Weights of a small contrastive image-text model.
Model: encoder depths [4, 4, 4], encoder widths [80, 160, 320], text encoder activation swiglu.
Training: soap at rate 0.0011, 5100 steps, batches of 256.
Rows from block 7 of the image encoder, named by matrix and row number. Each number is 128 + 24 x the weight over the matrix's rms, rounded and kept within 0 to 255. All counts start at 0.
# conv: 3x3 conv (encoder.blocks.7.conv.weight, 160x160x3x3), inputs 90-95, a 3x3 kernel for each
conv.34 [116 148 108 123 101 112 137  98 101 125 160 111 128 116 142 140 136 131 146 136 172 131 142 163 123 143 124 124  99 118 103 162 108 167 121 105 120  86  90  61 131  77 119 100 153 119 141 211 143 200 161 121 170 141]
conv.35 [101 194 129 123 141 188 171 121 165 131 132 146 137 116 140 122 111 133 128 135  91 130 125 120 136 110 130 121  97 149 144 176 172 134 115 143 134 137 145 137 114 167 108 105 121 113  78 138 129  96 135 118 121 149]
conv.36 [118 118 111 108 129 124 126 136 161  95 134  94 118 130 147 119 125 127 117 134 135 124 110  80 112 143 170 120 114 131 125 124 102 127 134 115 119 159 134 119 146 165 116 129 126 110  99 160 139 106 188 107 124 151]
conv.37 [150 130 108 105 149  95 107 141 103 162 136 116 162 139 163 148 144 131 136 155 137 146 150 160 160 145 121 109 107 130 141 139 118 161 113 137 111 141 124 149 129 143 156 147 130 150 140 125 105 128 118 143 146 114]
conv.38 [135 162 105 122  70 120 106  63  65 130 110 133 126 100 100 145 132 138 141 162 115 103 145 165 124 101 134 134 133 163 121 124 151 141 175 131 115 127 131 133 107 149 145 156 148 117  71 124  98 153 111 127 132 113]
conv.39 [ 75  67 159 135 124 140 125 132  85 101 138 106 146 134 107 133 119 126 136 113 175 135 100  95 146 116 114  80 148 159 157 144 140 146 150 140 121 162 109 141 114 146 133 129 152 106 115 120 119 138 132 135 108  76]
conv.40 [150 164 126 176 157  96 135 156  87 145 112 115 117 141 118 139 142 136 118 154 138 179 152 165 133 183 136  95 127 115 102 126 119 144  93 128 143 137 123 123 102  87 129 148 112 147 133 148  83 135 149 146 127 167]
conv.41 [129 137 111  84 131 118 125 168  94 156 128 103 124 136 154 139 136 147 128 132 149 143 142 131 203 139 116 119 117 131 155 161 125 129 170 124 123 131 130 112 146 137 139 108 127 142 140 156 156 157 132 152 134 177]
conv.42 [129 183 131 158 122 113 135 134 138 147 141 115 132 148 147 155 155 155 142 125 127 139 140 140 116 126 122 144 130 125 117 102  87 142 122 118 122 154 140 131 136 136 125 162 140 142 104 105 140 114 127 162 128 175]
conv.43 [130 136 132 143 117 133  97 169  86 148 102 108 141 127 145 131 151 125 105  99 126 145  89 120  95  84 108  94 112 111  99 111 117 140 129 154  98 121 135 126 103 164 108 171 143 169 141 135 130 127 103 130 170 144]
conv.44 [148 124 119 101 123 131 144  69 122  88 134 114 104 155 132 155 117 103 131 141 186 126 140 190 192 144  80 187 153 104 106 151 128 178 143 180  89 122 126 103 157 114 117 152 110 102 141 163 128 112  94 136 153 139]
conv.45 [108 124 104 111 120 111 107 111 110 165 106 130 114 154 127 100 149 146  92 119 124 116  82  98  95  96 124 108 137 138 141 122 138 156 166 152  76  83 144 131 110 112 180 138 104  88  75 116 119 135 156 147 122 104]
conv.46 [164 105 134 137  95 158 126 137 129 112 133 134 117 149 100 128 121  92 114 108 103  92 134 123 130 121 160 127 155  91 141 136 135 129 130  85 164 125  87 110 113 133 135 145 148  78 152 118 119 126 123 120  98 136]
conv.47 [ 64 108 137 133  66 152 106 127 132 107 131 129 184 180 160 156 136 125 159 159 130 114 156 131 173 184 120 102 104 135 125 133 148 108  96 135 126 104 148 126 176 147 179 154 150 119 123 164 129  99 141 129 134 100]
conv.48 [138 126 121 137 113 162 151 145 158 144 116 123 141 162 161 147 126 137 170 137 118 124  96 130  82  70  84 124 182 126 112 148 158 123 145 170 152 168  83 188 155 120 114 118 123 133 132 124 147 122 128 130 152 136]
conv.49 [125 118 101  84 193 164  88 116 153 146  62 142 104 139 139 107 117 153 148 127 137 166 147 122 187 137 125 140 104 122 191 137 114 119 128 123 111 122  96 143 112 152 164 124 144  60 130 166 109  80 149 106  73 170]
conv.50 [101 154 142 125  92 101 104  57  83  61 122 141 101 116 101 134 155 140 130 139  88 123  80 129 131 117 134 142 124 102 118  94  93 174 128 115  85 117 180  68 126  94 123 140  76  72  84  99  91  84  92 152  89  94]
conv.51 [ 71 126 140 129 117 136  88 127 131  87 152 121  92 116  93 133 129 132  86  70 125 175 106  95 177 151 103 128 114 138 116 133 114 174 153 150 116 119 124 120 126 126 145 141 147 105 128 140 127 155 172 174 162 141]
conv.52 [139 132 126 121 157 171 161 140 115 113 144 141 146 146 138 114 130 111 146 156  69 142 130 125 118 122 120 139 156 102 183 151 168 141 121 115 102  78 179 109 123 173 106 166 153 117 117 150  93 116 109 135  95 143]
conv.53 [129  90 108 118 108  98 132 143  85 130 151 140 158 134 145 166 150 138 108 132 139 116  95 177 114  97 107 110 110 121 157 131 141 140 139 135 141 109  99 103 125 110 113 165 176 112 102  98 113 147 106 147 149 156]
conv.54 [116 106  86 129 138 120 123 182 131 114  88  81  94  80 120 123  92 108 120 141 103 113 117 115 119  90 135  88  94 116  70  81 106  92 118 137 132 128 144 119 133 102 126 116 123 160 162 170 110 133 132 132 111 155]
conv.55 [140 136 113 107 126 103 139 127 129 139 119 115 122 149 149 132 101 127  93  89  86 131 105  82 120  80 118 137 113 156 126 133  85  88 111 138 123 132 130 133 126 153 100 117  96 120 114 144 156 151 119 126 151 116]
conv.56 [145  51 109 126 178 122 119 111 160 114 134 133 128 167 110 105 142  91  95 144 156 121 115 163 124 109 141 119  99 121 126 142 156 137 118 148 130 126 164 152 152 155 183 160 160 114 109 126 120 122 145 140 170 152]
conv.57 [141 133 137 141  88 116  90 148 120 119  96 147 136 146 168 147 130 134  94 139 126 178 115 134 106  89  85 100 126 116 128 112 159 147 136 104  78  94  92 131  99  99 160 104 117 101  95 115 124 117 165  81 103 133]
conv.58 [130 147 139  96 151 150 123 147 165 144 154 119 145 122 107 101 123  75 127 134 112 169 129 106 142 126  96  85 104 100 119  73 111 118 117 148 145 150  81  71 149 177 166 169 102  74 125 134  98 146 159 130 162 131]
conv.59 [142 142 121 132 161 120 111  94 120 139 130  87 101 124 147 133 125 135 142 119 138 137 175 139 150 132 110 155 103 133 131 126 106 104  97 146 115 101 129 100 129 106 115 124 106  93 130 160 119 140 146 126 114 164]
conv.60 [144 111 119 123 113 109 126 139 125 139 131 138 108 132 120 151  86  97 114 122 140 108 139 157 142 154 159 106  75  96 111 129 111 104 130 143 175 113 124 136 118  89 119  98  85 121 119  82 143 118 164 127 168 157]
conv.61 [123 145 124 120 137 126 147 161 129 139 116  98 129  96 100  94 103 118 117  74 107 121 111 121 129  96 134 167 133 178 150 125 137 140 155 125 122  98 120 100 139 153 122  93 141 132 134 138  97  95 137 114 134 179]
conv.62 [114  78 111 148 106 115 119 147 115 169 107  86 146 133 147 167 129 114 127 124  93 124 121 117 109 135 127 142 146 160 135 163 173 133 122 128 166 161 144 112 135 133 162 118 155 117 100  83  95 104 160  94 143  70]
conv.63 [124 150 126 132 148 154 120 127 121 144 195 128 138 161 168 144 122 107 125  99 101 107 130  96 133 134 113 106 138 143 138 132 110 103 106 108 119 113 104 143 142 136 143 174 178 105 146 166 117 144 174 141 107  85]
conv.64 [112 109 109 145  79 131 150 152 129 122  95 119 107  84  84  89 142 146  89 114 118 128  88 124  97 120 126 125 108 140 172 151 131 107 145 132 131 152 119 143 159 187 118 161 170 112 165 105 152 147 103 121 111 138]
conv.65 [144 139 137 146 147 128 119 109 131 124 105 113  69 125 119  94  97 128 115 120 139 127 112 134  92 158  99 118 100 134 124 116 112 139 121  98 119 168 122 104 121  51 101  92 152 148 163 168 157 154 175 100 123 188]
conv.66 [107 125  96 167 130 146 167 106  85 145 123 169 130 132 114  97 124 130 125 135 130 101 132  96 134 119  92  71 100 116 144 148 121 143 124 161 128  99 111 132  95 113  84 143 182 137  91 159 109 134 124  98  80  99]
conv.67 [148 158 112 134 129 163 150 120 137 147 128 154  99 127 121 136 131 115 126 113 137  86 137 147 150 118 131 162 114 143 174 160 102 161 159 144 125 120  78 141 124 131 133 146 161 136  99 149 133 130 131 113 115 217]
conv.68 [136 135 134 134 114 117 133 134 119 117 150 138 132 124 165 140 169  77 117 180 141 119 154 136 126 131 124 130 131 132 145 108 150 122 140 112 136  88 103 145  91 153 112 119 166 171 131 183 137 101 141 123 133 144]
conv.69 [ 91 132 108 153 112 136  98 115 103 123 129 175 130 139 134 118 148 155 132 131 118 143 131  95 109 107 136  84  94 133 135 115 109 123 121 124 147 123 104 121 102 138 112 137 159 162 131 104 158 124 133 111 120 135]
conv.70 [146 159 139  93 155  88 116 124  97 131 107 116 149 149  57 137 160  53 146 160  65  95 117 126 163 128 107  99  92 134 128 127 146 126 124 112 126 143 122 110 144 133 153 125 109 117 144 133 147 150 148 112 117 120]
conv.71 [155 107 155  94 170 117 156 119 158 108 135 136 106 105 118 131 129 143 119 143 122  99 105 131 113 130 124  91  80 101  85  94  82 108  96  93 100 137 111 108 114 110 125  82 136 127  96 107  84 108 145 112  71  81]
conv.72 [155 138  91  82 136 161 115 110 119 147 174 123 148 153 159 145 128 175 156 153 156 101 123 143  95 102  58 109 105 164 141 142 165 126 178 188 120 169 130 131 124 191 110 123 184 157 129 177 147 137 165 121 155 121]
conv.73 [163 134  88 134 116 107  92  82 118 127 130 114 114 129 122 104 119 161 118 119 102  88 125  84  97 109  95 161 120 134 101 128  92 132 139 163 157 127 112 143 127 131 113 142 157 154  98  89 157 112 127 165 109 140]
conv.74 [125  69 114 118 114  73 144 119 147 136 111 131 113 132 136 102 101 105  99 118 121 170  98 150 147 173 120 137 125 146 118 107  62 131 101  86 114 131 123 103 141 128 119 109 124 139 132 131 161 137  96 103 112 113]
conv.75 [149 119 114 119 139 125 137 166 123 141 118 130 114  83  96 115 121 116 153 146 115 109 134 117 130 142 101 156 126 146 142 101  93 101 110 126 162 126 186  68 120 178 101 137 179 106 137 163 142 101 138 117  88 138]
conv.76 [112 153 174 127  99  86 144 126 123  98 116 109 166 172 156 132 158 149 107 122 130 105 101 122  86 103 140 121 119 122  88  93 137 112 145 145 139 109 124 132 120 127 117 104  92 112 117  71  92 118 119  82  99  94]
conv.77 [129 119 152 136 126 111 103 155 129 152 130 133 124 115 168  84  86 149 141  91 125 100  80  98 108 135  99 134 117 109 126 123 105 127  95 104 132 157 111 130 123 160  85 143 164 128 151 128 130  95 130 116 127 140]
conv.78 [150 134 125 166 137 146 149 109  71 129 132  73 115 103  93 108 105 102  82 110 117 115 131 121 149 122 114 149 105 142 141 107 139 131 171 138 119 129 138 102 132 130 147 128 123 144 183 130 142 173 130 149 151 124]
conv.79 [120 111 118 117  97 133 110 135 112  88 116 116 100 109 125 121 100 121 122 148 140 188 120 141 142 138 117 137 157 128 140 163 109 127 157 127 103 120  84 130 131 149 101 170 148 125 144 146 119 143 142 114 168 120]
conv.80 [137 149 131 128 111 126 143  89 130 113 130 155 148 163 163 154  90 104 125 149 148 156 147 137 104 171 119 114 142  93 107 132 127  85 119 110 133 142 141 148 122 156 141 179 184 124 116  90 119  95 135 109 153 110]
conv.81 [120 101  77 148 149  62 138 140 174  82 159 101 103 134 125 130  79 125 131 149 119 138 129 156 102 103 156 113 111 119 127 155 121 145 127 105 103 119 112 104  93 109 104 128 116 174 166 160 148 149 104 157 141 104]
conv.82 [161 145 129 106 146 139 165 133 151 111  93 137  94  75  90 136 119 153 122 152 154 148 125 159 151 140 110  93  97  98 107 113 121  82 126 130 115 145 142 105 115 147 104  85 129 171 183 147 114 181 141 118 146 144]
conv.83 [155 140 124 119 116 137 106 126 125 128 117 136 141 159 133 109 154 133 171 138 171 163  99 141 112 111 104 156 120 116 169 107 154 121 132 108 141 155 136  86 161 153 143 148 117 163 173 138 171 171 206 148 192 186]
conv.84 [121  78 167 104 121 122 123 143 112 116 154 149 132 141 161 168 113 116 122 127 128 100 130 107 141 123 177 161 129 135 108 117 126 108 120  87 142 109 133 115 132  92 130  92 143 131  78 143  98 108  98 121 112 138]
conv.85 [ 98 106  78  76  96  96 125  90 110  95 115 130  93  81 117 118 108 119 172 127 120 159 145 128 178 137 154 135  91  79  87  94 117 172 107 122  89 116  94 114 109 113  94 166 137  95 104 116 113 114  93  90 100 124]
conv.86 [110 133  70 126 106 127 120 124  90 134 166 142 118 129 174 157 128  98 158 114 132 147 147 160 159 122 109 161 125 161 111  99 123 121 105  90 118 140 106 153 182 171 156 146 182 120 149 138 150 139 100 111 139 159]
conv.87 [161 124 107 135 137 108  87 125 117 124 120 117 140 119 108  92 103 142 205 175 115 166 169 138 146 134 114 122 107 125 149 162 135 125 113 115 110 142 151 128 137 149  96 154  89 137 153 115 147 120 122 174 131 121]
conv.88 [163 149 169 136 165 143 129 124  91 115 128 147 115 124 131 133 119 182 142 127 140 141 129 124 115 152 158 130 130 132 142 116  79 142 148 104 125 104  86 129  90  78 128 125 112 140 135 106 102 114 161 131 127  66]
conv.89 [130 139 116 176 148 107 147 133 150 100 144  83 132 140 121 153 125 172 133 122 124 170 134 144 132 150 154 143 135 123 136 157 159 168 163 133 146 125 146 104 130 151 160 141  85 135 134 140 107 149 180 106 134 129]
conv.90 [103 136  98 178 128 131 128 118 135 113 133 106 109 143  93 111  99 126 136 136 184 135 119 188 147 158 131 155 144 127 137 127 105 151 113 148 119 137 129 107 121 112 132 107 103 148 141 131 118  96 102 111 112 110]
conv.91 [ 91  83 112 105 145 126 125  89  97 113 140 124 107 132 164 132 108 111 128 119 122 136 111  92 124 115 105 113 120 128  93 102 140 137 125 124 129 143 133 133 167 150 131 151 128 108  93 124 132  93 132 123 112 120]
conv.92 [111 138 125 133 142 142 132 140 127 100 101 106 138 128 112 109 129 128 115 145 148 122 130 125 119 105 111  95 136 106 113 113 124 112  97 117 143 151 114 152 147 145 134 122 138 108 148 109 111 110 140 117 113  97]