A small contrastive image-text model, trained from scratch: text encoder norm rmsnorm, text encoder activation swiglu.
Rows from block 9 of the image encoder, named by matrix and row number. Each number is 128 + 24 x the weight over its row's rms, rounded and kept within 0 to 255. All counts start at 0. Numbers have three digits each. After the name is the row's rms in percent of the matrix's.
# conv: 3x3 conv (encoder.blocks.9.conv.weight, 320x320x3x3), inputs 162-188, a 3x3 kernel for each
conv.139 103:129129115120106114122123130086157151108131088136121144119115126127127161069156160128104128126083159155145182113118126143143107115119126132143114148120106120152154122108147077160134132139129113124117137129117125101088118150145125148120118147120068120139080109114096164118158119174135151152127139110090106138068128102116103142083077109115096127119109132135142119099109111131109086138132116179140148136153138093106152134180088144096137127100125138099144130164153130145134152109109125157133127133157103105120129116122115187114159148129105079155151131162101138132144151137168124131117110120120113132090101123127138126139115140136112094104133156135103116105124129117119106166146163099091130141128134087117167089102089140122159112123163
conv.140 084:192145093150176206104087137150120102133129163131117144127143122169138143122152091135126129140137129138111104106111107156143145114146154117122110096105116141105092110129152106097100123127106104098087080111092097099086194192189175180153129126119111158152106115153136120095133119100111084143093088083120117123094126157112126128116129158131165151185148160186139141172156133211195155140146110109127135127095114127171162096144183143156184106109128170141147169118094141138131130121136183177143146137149113145146154114131138137127181150133151143122111106125138081132127115165153102126123140121148147161127143119102165137161151131149099135101137132125103125153135122129123104116168162134138141147157143142131126160139154187145137143110099
conv.141 104:144118128128137163196137139060123118117096143129140123105125128126109131114143130159108124094104122150116156123131168137112142135136184137154104120138122097152108134115132078149147128111143094124120115138149103084177133097099108078118136125132152112101140116114169112139117130116115115162131143114124104149136149134154138122102112088145095128139111135146136102123099128121136143141141138118145096135095150143140132108079098117142099159122140146099125125085076121163098138142115141124131143117180154156150115106104146133101148099132115119126114127147145106137095132088144133113160127100149142082121182133122146152146111103113131172124176151162139154118143164081121085125097090157099135127114139130142118124143178133123103139087134
conv.142 104:152154106128151152150121134115129140125111106133134135108101144120114155084181102120123137122121095129165056139182166124117106103112114125121146119140141098132117071110145161141145213201129124163099145113110104126118162127101080112107156131175108122156142122148118143177144144141112109109100136121099118132136113154094123165107108103118097148120124173135165130093117167142107166130102125173110129113128088149109166102136109134103111131152114095115131128156096139109111122097111146080093118130098132105167162139122116148120127120093147097076167139115132137115092108148102144115102111138090149142102142154120138173151147120149160155130144145137142135113138152129159164138147155146132123166113142111126120115132134122152149125114139
conv.143 101:067106160115124131126116130107115132082166085115118155149127100149136080136186092182218089177154147145160098141122129113098137140093140146106137154110116158125135096137119121174119123159100131118129125126119148129135125133110121180120168161178114092121133180105140167127134166140126165125114109137146120082158090120126140144168138117128131096127143138094092153159101113078110135130063128147137129136174124116125083118114145124110130116165147103116131085167129098154123127124167119140184139129118073095085114104132122123111101112096113137131129104144108122138136134146148124156147094091102112115158118106152138110138154120134087167124130096143141109114149126129139159123127136149152108147130131146107159140141139158131076076124117
conv.144 105:154150106146122093130179117159115114130114098112129095123105100081098114135108115111137133075080129102178146102135102099125138100096116107066117160107122120146153129128109112117121125130082126169144116145119124209098171136144168175139112131103113151119131126136119070116160099158104145133133123148116089131130127190153140144114130117130182135123189140130147127142149148159144147133155116120174101153131119137119117150095140112144112133155155148181175113149119133119116130160120126192185129087141130124119134116123082112105146117130170194122113135062097138127126136175107096116150168134129103090217145136119129074140123116139158135139122100136130135133129120110142135096102100113125146129150135160113134086151111126109203093155122
conv.145 100:118132132104150173075098128145132061127156139142148182127140149149139128134142120100093114149118118136156163139134156140159142117169148136098120121136118089161122141119133138129133177162145093143150133162184152081146108161167075101107147146106134134110175101153158123117134149163123097104122127134124111156191111127182133096083079086159163135123132113119117095089130147164118133126125160103109107129110119142136154138125121126132099079068109151135128131157119175122139137103067137105151163140116165132155138162137105095128128123091165095099112146156146146140131114164092098155115121138173136171117090151135108130132121103104163107109166132124179136136102136148137116104112101120126092111136122107141128125096127148174122118133145
conv.146 099:115116154135133142138080107126164107122119136104121117136136147068064117088118141126117121132098110116116118160157099158124132106119093133207098130113154088131124120124156127103147123105105099157095132099082144090110097087093110162105121117105139108097137149170152111134125110154095099161105058135198146125102122127120106126129108111139116159119136141109121156160168139147114116146114106109137153127132100134158093125110139086129125100149117127056130138125140094093137185188130171078148127160134164175135106124133128124107156110141162094080139121142110089120076131107112142174143143148106151124138153130088148075135107112118074113110135150139150116139161148136130154100145174167186159155126137124180172163125130102133140116143149
conv.147 102:160123136146116137110125120090108156172149156156158102138137118108118122123160120100120170078086133108127118099144153175125116163179121109110147094099139116096135105125120094085135124093109145115154110139138139089104153165115126120186154136093122113134206128125111128164183148128136172105127111114115143160137134132117139105136147104157157103155159110127137134141133129111145119122110106115086104119110106113180137164123106125115104151150125132137126151099117136142119159151126088096136129115106078113132135118090110169101174113136143140150176090144109098116128116133121163175100135153118137112154168156130178109089110139114140134126136061122139100133120112091113100121122109127105144115148083122173165147101135091159148163133147
conv.148 104:136125139106100091123125131072108116146084127132093128153134133125122142089128176110101109097121109068096135118101116138197099151168094102103101117121101118093129143134159121105129134127125136098152156137128117143146087116085146115098143151125110111144152101126119158144112123113100155149151151129161122139149117101159150189160099136113134091122102115152159141131130133134135140084120137079140138108078107102096108095104117121110116128131081109138084123138093159152136130088157124158144107104145110081116113129114159147126110136129141109140165147163093133142137125105173134128146176152095124091142163109105101071129123150129143125137133059134076107178175124142122082157103119134165080114143170170131133078122126127137126153157095
conv.149 101:149084095144137115142128139089139103112127105121141121100134112129088108153131109113111139095099117146146114119149139117080117158104120120119144125106108137122102109185111093155154079138133131101147155129113077191152155109102122127122134150170150107138159112141120147178118139103107147135114115111111115111127159146146113116119125116119098115142137150112129128147081101129114155090166120120132147101119124147135117157152120109107110125158140102150116147109101139140121159151168132169129121071110145109094129148143154109131096105151094100133160096133113101164108140130138124143164154179093146182133113123111142137099150108124117153158101082151118165119124147096121122112124115107151125097123106128133110104135109147141174113077165
conv.150 105:090112113122165147122140132117139104098129100102165168162153111150105120144084142186138123132108161097162106133128152144118091129146133124110159165128149152175107123094165120158158130112106113129126113139163166125172112131124139142112112150118101104110094129116086135139127167116116157130121101079127111172155094115107112125123128126189098127155131162151131159133148155100093110144144109117139140108127133106143124174133180152159106107142161090146145085111164139098177128159129113069133137106135150129119132126145141161143121158111131112046151152134134112114103122119118085109114116113093118141135136120102106130126123136121139136149145113153104105153154117091145095172135151142135113151128107130123112098146110087143097112102136
conv.151 099:124104116150116112103142117101112166151086122110131087145100095111144091172111146096139117118124165118152119130157165118107121126096154111093120121124142144105132122141161121148144146173149163133133113121149162156168120157152138142128155163132152168144187150139097122122129132116127140121107114081127159111166071183083114163113096111115096158154154155155134135137103081114164154148133149131130138120115090173138125140164116141155110139140109129142135128109106119139092142127151126084103157139182089141190182100116161111136164132117097150131115136142149121103109080126123145151081135097147142144170128161117133121104172090117135145091117086090105131125131128115124134105097119097117085157135120153133150132104129113155158108123081
conv.152 101:128156116162065096137157130116155158122099127057140150117116143142095111133135139159137157125156180088128097176143127127103107104169111131136147105149148125158124110128136115104127125110126133141168073134137135152083115146156093153131133147124081092115132126137145151160133100113112120117161130106153160092125100138129128152102143113155169152170147134110119099130092092128122125126148093134123138145131163150129110131151176083110123117186139152115146163136116169153147132126127127146110106144141159134115125137104152121114126100117152112124098165114102140109136093123123095123083157095133109174166122170140133142139150098129132124165168137130128155113162114087084140143130135122107147134130108124109109156124099133145156141121140
conv.153 098:158171151142163096103119099143107108121106116107143115121118147120143107126098113118102126146125128104093122122117174115120127142145139128161128077128115118108155140148142155177145188125119127141133122114128094130104122153148101125117093104092106144128129121123166117159130102163146132134103114122142147167113112174114123138105081138125105102151112155147101120157133148137151140141114160099116095148110119136145140108101102109077104135166153120124068128105156178132137134173165120114117113143153131115097126137142146166104146124125133146090153146154126122151113104148149150118143129109157157115153127152133152126163162119138131114104101125079116115162136132141138131123124132123154155132123106117127141139102166109077110151140149
conv.154 100:163134135139125152116120130117118147137098149116110139101128071138105143161139131134102150123107163131054128106113122135135093123183137149130104097137116108143103134146127171130132107159150114134121107106115086159126147135132159128161118100081119104101129113155124108089173149169149133167139159098108120146120160149128143149123137121106114120144129113124121086163155139139139160154131126140114151131134080102071097176108109125094139113153122160103105127113100094146115115078162129130167115104149177113091158119135124167107104156119117125116127119109096102130139102117144126105103117132139127142146125126119091110128118120113105079135119127097125077145119121145188148131197156141146128128118149153123145113100119105074138139074148
conv.155 106:137138117122089115085115126082115149130115146146112121140142098128135145100145107095162114086135135124137155106150139125125090158108116082135142121131109142182060129099155118082147114135120145149117166120127111143126144132095106125105121080150093133138118133136130186107091130133108150142135104128128135176143143159144097109154111118123143122090095108157123132105171123108124136105110139173092130106133137118131108121106157136117145097135081156118145129142122143129105165130160146152140122126096128107131067125103119075106070082102147107128109147130158147146132145131120136131108132104081128110109157119174154096152133105110139135176116145151117120131149118128166111141108110140105140114129118111127148115176105150113187134131087
conv.156 100:162135149097110067145111137154121109138153172105105093109107120145132153159115128113101137129120138135105123117113170104120121092153127127129119124160098148152156138152203105126151134136125107150097100110142160116132128115152078118105093105118127123168143124091130102102105143113190117137144156145151126107121161114136115125090060063137124090134131141092153133171171142147113149129124129163138087155133160141135096149093167133102103158140133149127094158167127127171156103110163135137116108097121098096113077118137138094073148134156103138162094173119114063113153157110113126117108136115166121140169118105125137149116123135156109123139138149091151126137129126130138143129155163129139120137134095131095113104105153146187151170135149
conv.157 100:166095142152177136122129106112122108186101146157116148166130167125119109175121157130126128142165128145112130115179142093114092123101102149166144125155122101146164105112138116133155107132141145158133130130110134116113131118137108086081095091107132109133152128152122151142112136104136109122094094098144115103102151132112121114132133112140143110148165125136124121140126139108099108128114115157158142133093107123106120097108103162151146146154141127139171143132115112128179107131141077105116136099131110163155135090141106148132116107100128102091155124155111095142109095116189113135122115098124118133116140114117139125104109116125135168125133160138099128127133120118114142126121128121130121116097105083093104162112095122125145136092133
conv.158 101:123190113167130141176130137135100121139125090142062110128107125145102146172112125147142132156084104107127094195128159145116105130081099098122075143147118124127148184121198164118124125150140117140110136151126127144104091107086116100077091139102139104105134109139098130116128140137145124116164133105105132157134119072104125128099132127151118148119111131148105123105121121106131121098100148151070124092118110113144105142178157133118117091122173101110110141101112085145131111159185108100120150092149118124150129138081117162097128138097091133124088138122133119084119082122112126110101100122134127124145084112110149131107100136122099123120137148122100094113128090124142119125142124139160142121139149109117075138124130149148109144119110
conv.159 108:144119166128181142100134117121165163098112103119113124173135167113138127124163152107159158147129094112075128121149126110125152124143113118101134088140126112119074186111143086119139131114132143135145124149115119119120144150146177126156084098094130146136114083097109144077119094160109128183174136168137141118124168142129160134099106080167146141165179129088117112118119129147108134086148140124129127124104109142124112174109137126110126143164141119138105154159124184152156117172122121102091100088099140140153149134123181133137126141143144151097115109116095119114140133114150095144120076089173096089178135126139106103104135117125108129093127136144141123122148104118098118113107117107133140071123121129113159114125160134138135146126122
conv.160 099:110122142121123115156156108154134150143181205092054118114131158160122163107085140105153122136188138173125132104137118083115122138123101116103123126126138152155153108119153120147133126127112126141171103136098095129126101136114126149172157175141110115153093114091100101120107145139127134125132125143087136102132139090150110127142146149146152125099103075110118125131144126123167111138139157101158180129145087115080083121091101092104135134078112147128117113131064124107113168134156159150135098109119160124173129119114099109149143122110100147162129110124122144125129090128115151167132120167129159158124155150156101085140111118121108139103131125113106140072115175112142110138131127097120125120098122116127135154109137100163123147133129
conv.161 094:099132125103114160145131177131144100169153105125122127093157158124079142160148134146139129158115167098119133128166135122132161128130151129100146127150136142110144083156118118116139137129145122086109163096094131124129160147161136120124123099106096107135139124101141131127075067110110072120115107119096127157096098143088119125153130134122121101124122112119139073111101123136117180146140134118142121098117131130107148127112138145166142129092094132107139116129107075136105126103155135116126154118145131111150102137130135154145099143128112137159174095122130147104179104124141118127129140135093147150127110145113111144142144134148131161103123167137132154124139146127163100171126125120116162126156115130147150087118116159100136150107104
conv.162 096:119100100172180120241199140118111110152115126142148113162137114132113137125104136111135128151144134175145133080099179104110135145122146113120139138076125132122141121100148110112109127159152118163148093110120111121080161125121134100119131151119131108119131128124120123176155122143133162180120134121134117101143128125104136138120130139079113105130127144159117107110129111146111110135126108158111083065144141077096102093156085162149175135143108116119082111135143116147090113164132126159148129143120137120109121130162127134120136118128138158164129124128124113151126100149110089140141124149164126120095118101128106142181156146148139111095093133138111087127151100125119101113102117129095129128122128149084097139100146097130188131134140
conv.163 106:108141094104137131085130171109120130120112123134133109142139107118189144144136137169116109116096162195151120125151163129193120136165120175127107154168089155148096156155119124163122141124099162152124105140132085123126106093126126111100128123105113153106168125136150124103159187129138140171133133148127126136147134129120108066137121127159116099134099135161110124184125100170143122116147126139114097088125127141133140144142109122139120127148118107112114147144138168135129163133130131127095125085154128100150128089158143149125144150122069167155132104145108139087124156126071148130092133139152130132093091119149105105131129082152123148098144129119141139178144089193135120151124119134156156161156137110130104153162112135165124109136131
conv.164 099:129145143103094128148108093134147157125100102137153098111150144139148128108110176153138133122113134111156128102124105106121117110093122092114164145184147142133165123099150114066137117096139125144135149095145156120121171135160083104081135175130126125106131114136135132154113094117133112130111110147114091127109077123130102170151093128142136133132190129122165153113138160130102110147104134132149115139128150142171129097107111150103102148112140156108149125136139137101133160124123141198168137104154106151117162157102149127173137162135163154162134134153108112122128108152160105123140130121130120107104102149171121186132155181149105087142109152133095179148105098134121145148123112125133115132126089143114119117107107177120127178141148
conv.165 094:147127173093135134100062120157136158122138158100134127137119172125184124109127103118110147135117110099123156157118114105146127137110099127090137128119169113115142150144128134101130088139112099165112093082129123131092110119099128082080105148146123134170113140171165164178150150168160149162116141150133098148143115141152100128124137144114131147139129161159147146102156055144136125122126119132104140143072145100114141132104192112105174174115131104107094145185172144143131148199130128075157112119098108124131138150165105117128086127150129156152202130146160102112124095120126155147161142093156084090119158132164128139137115115146114106117127140095108129138157089126134167141096119137113128157120129123142111117118118127137111137106113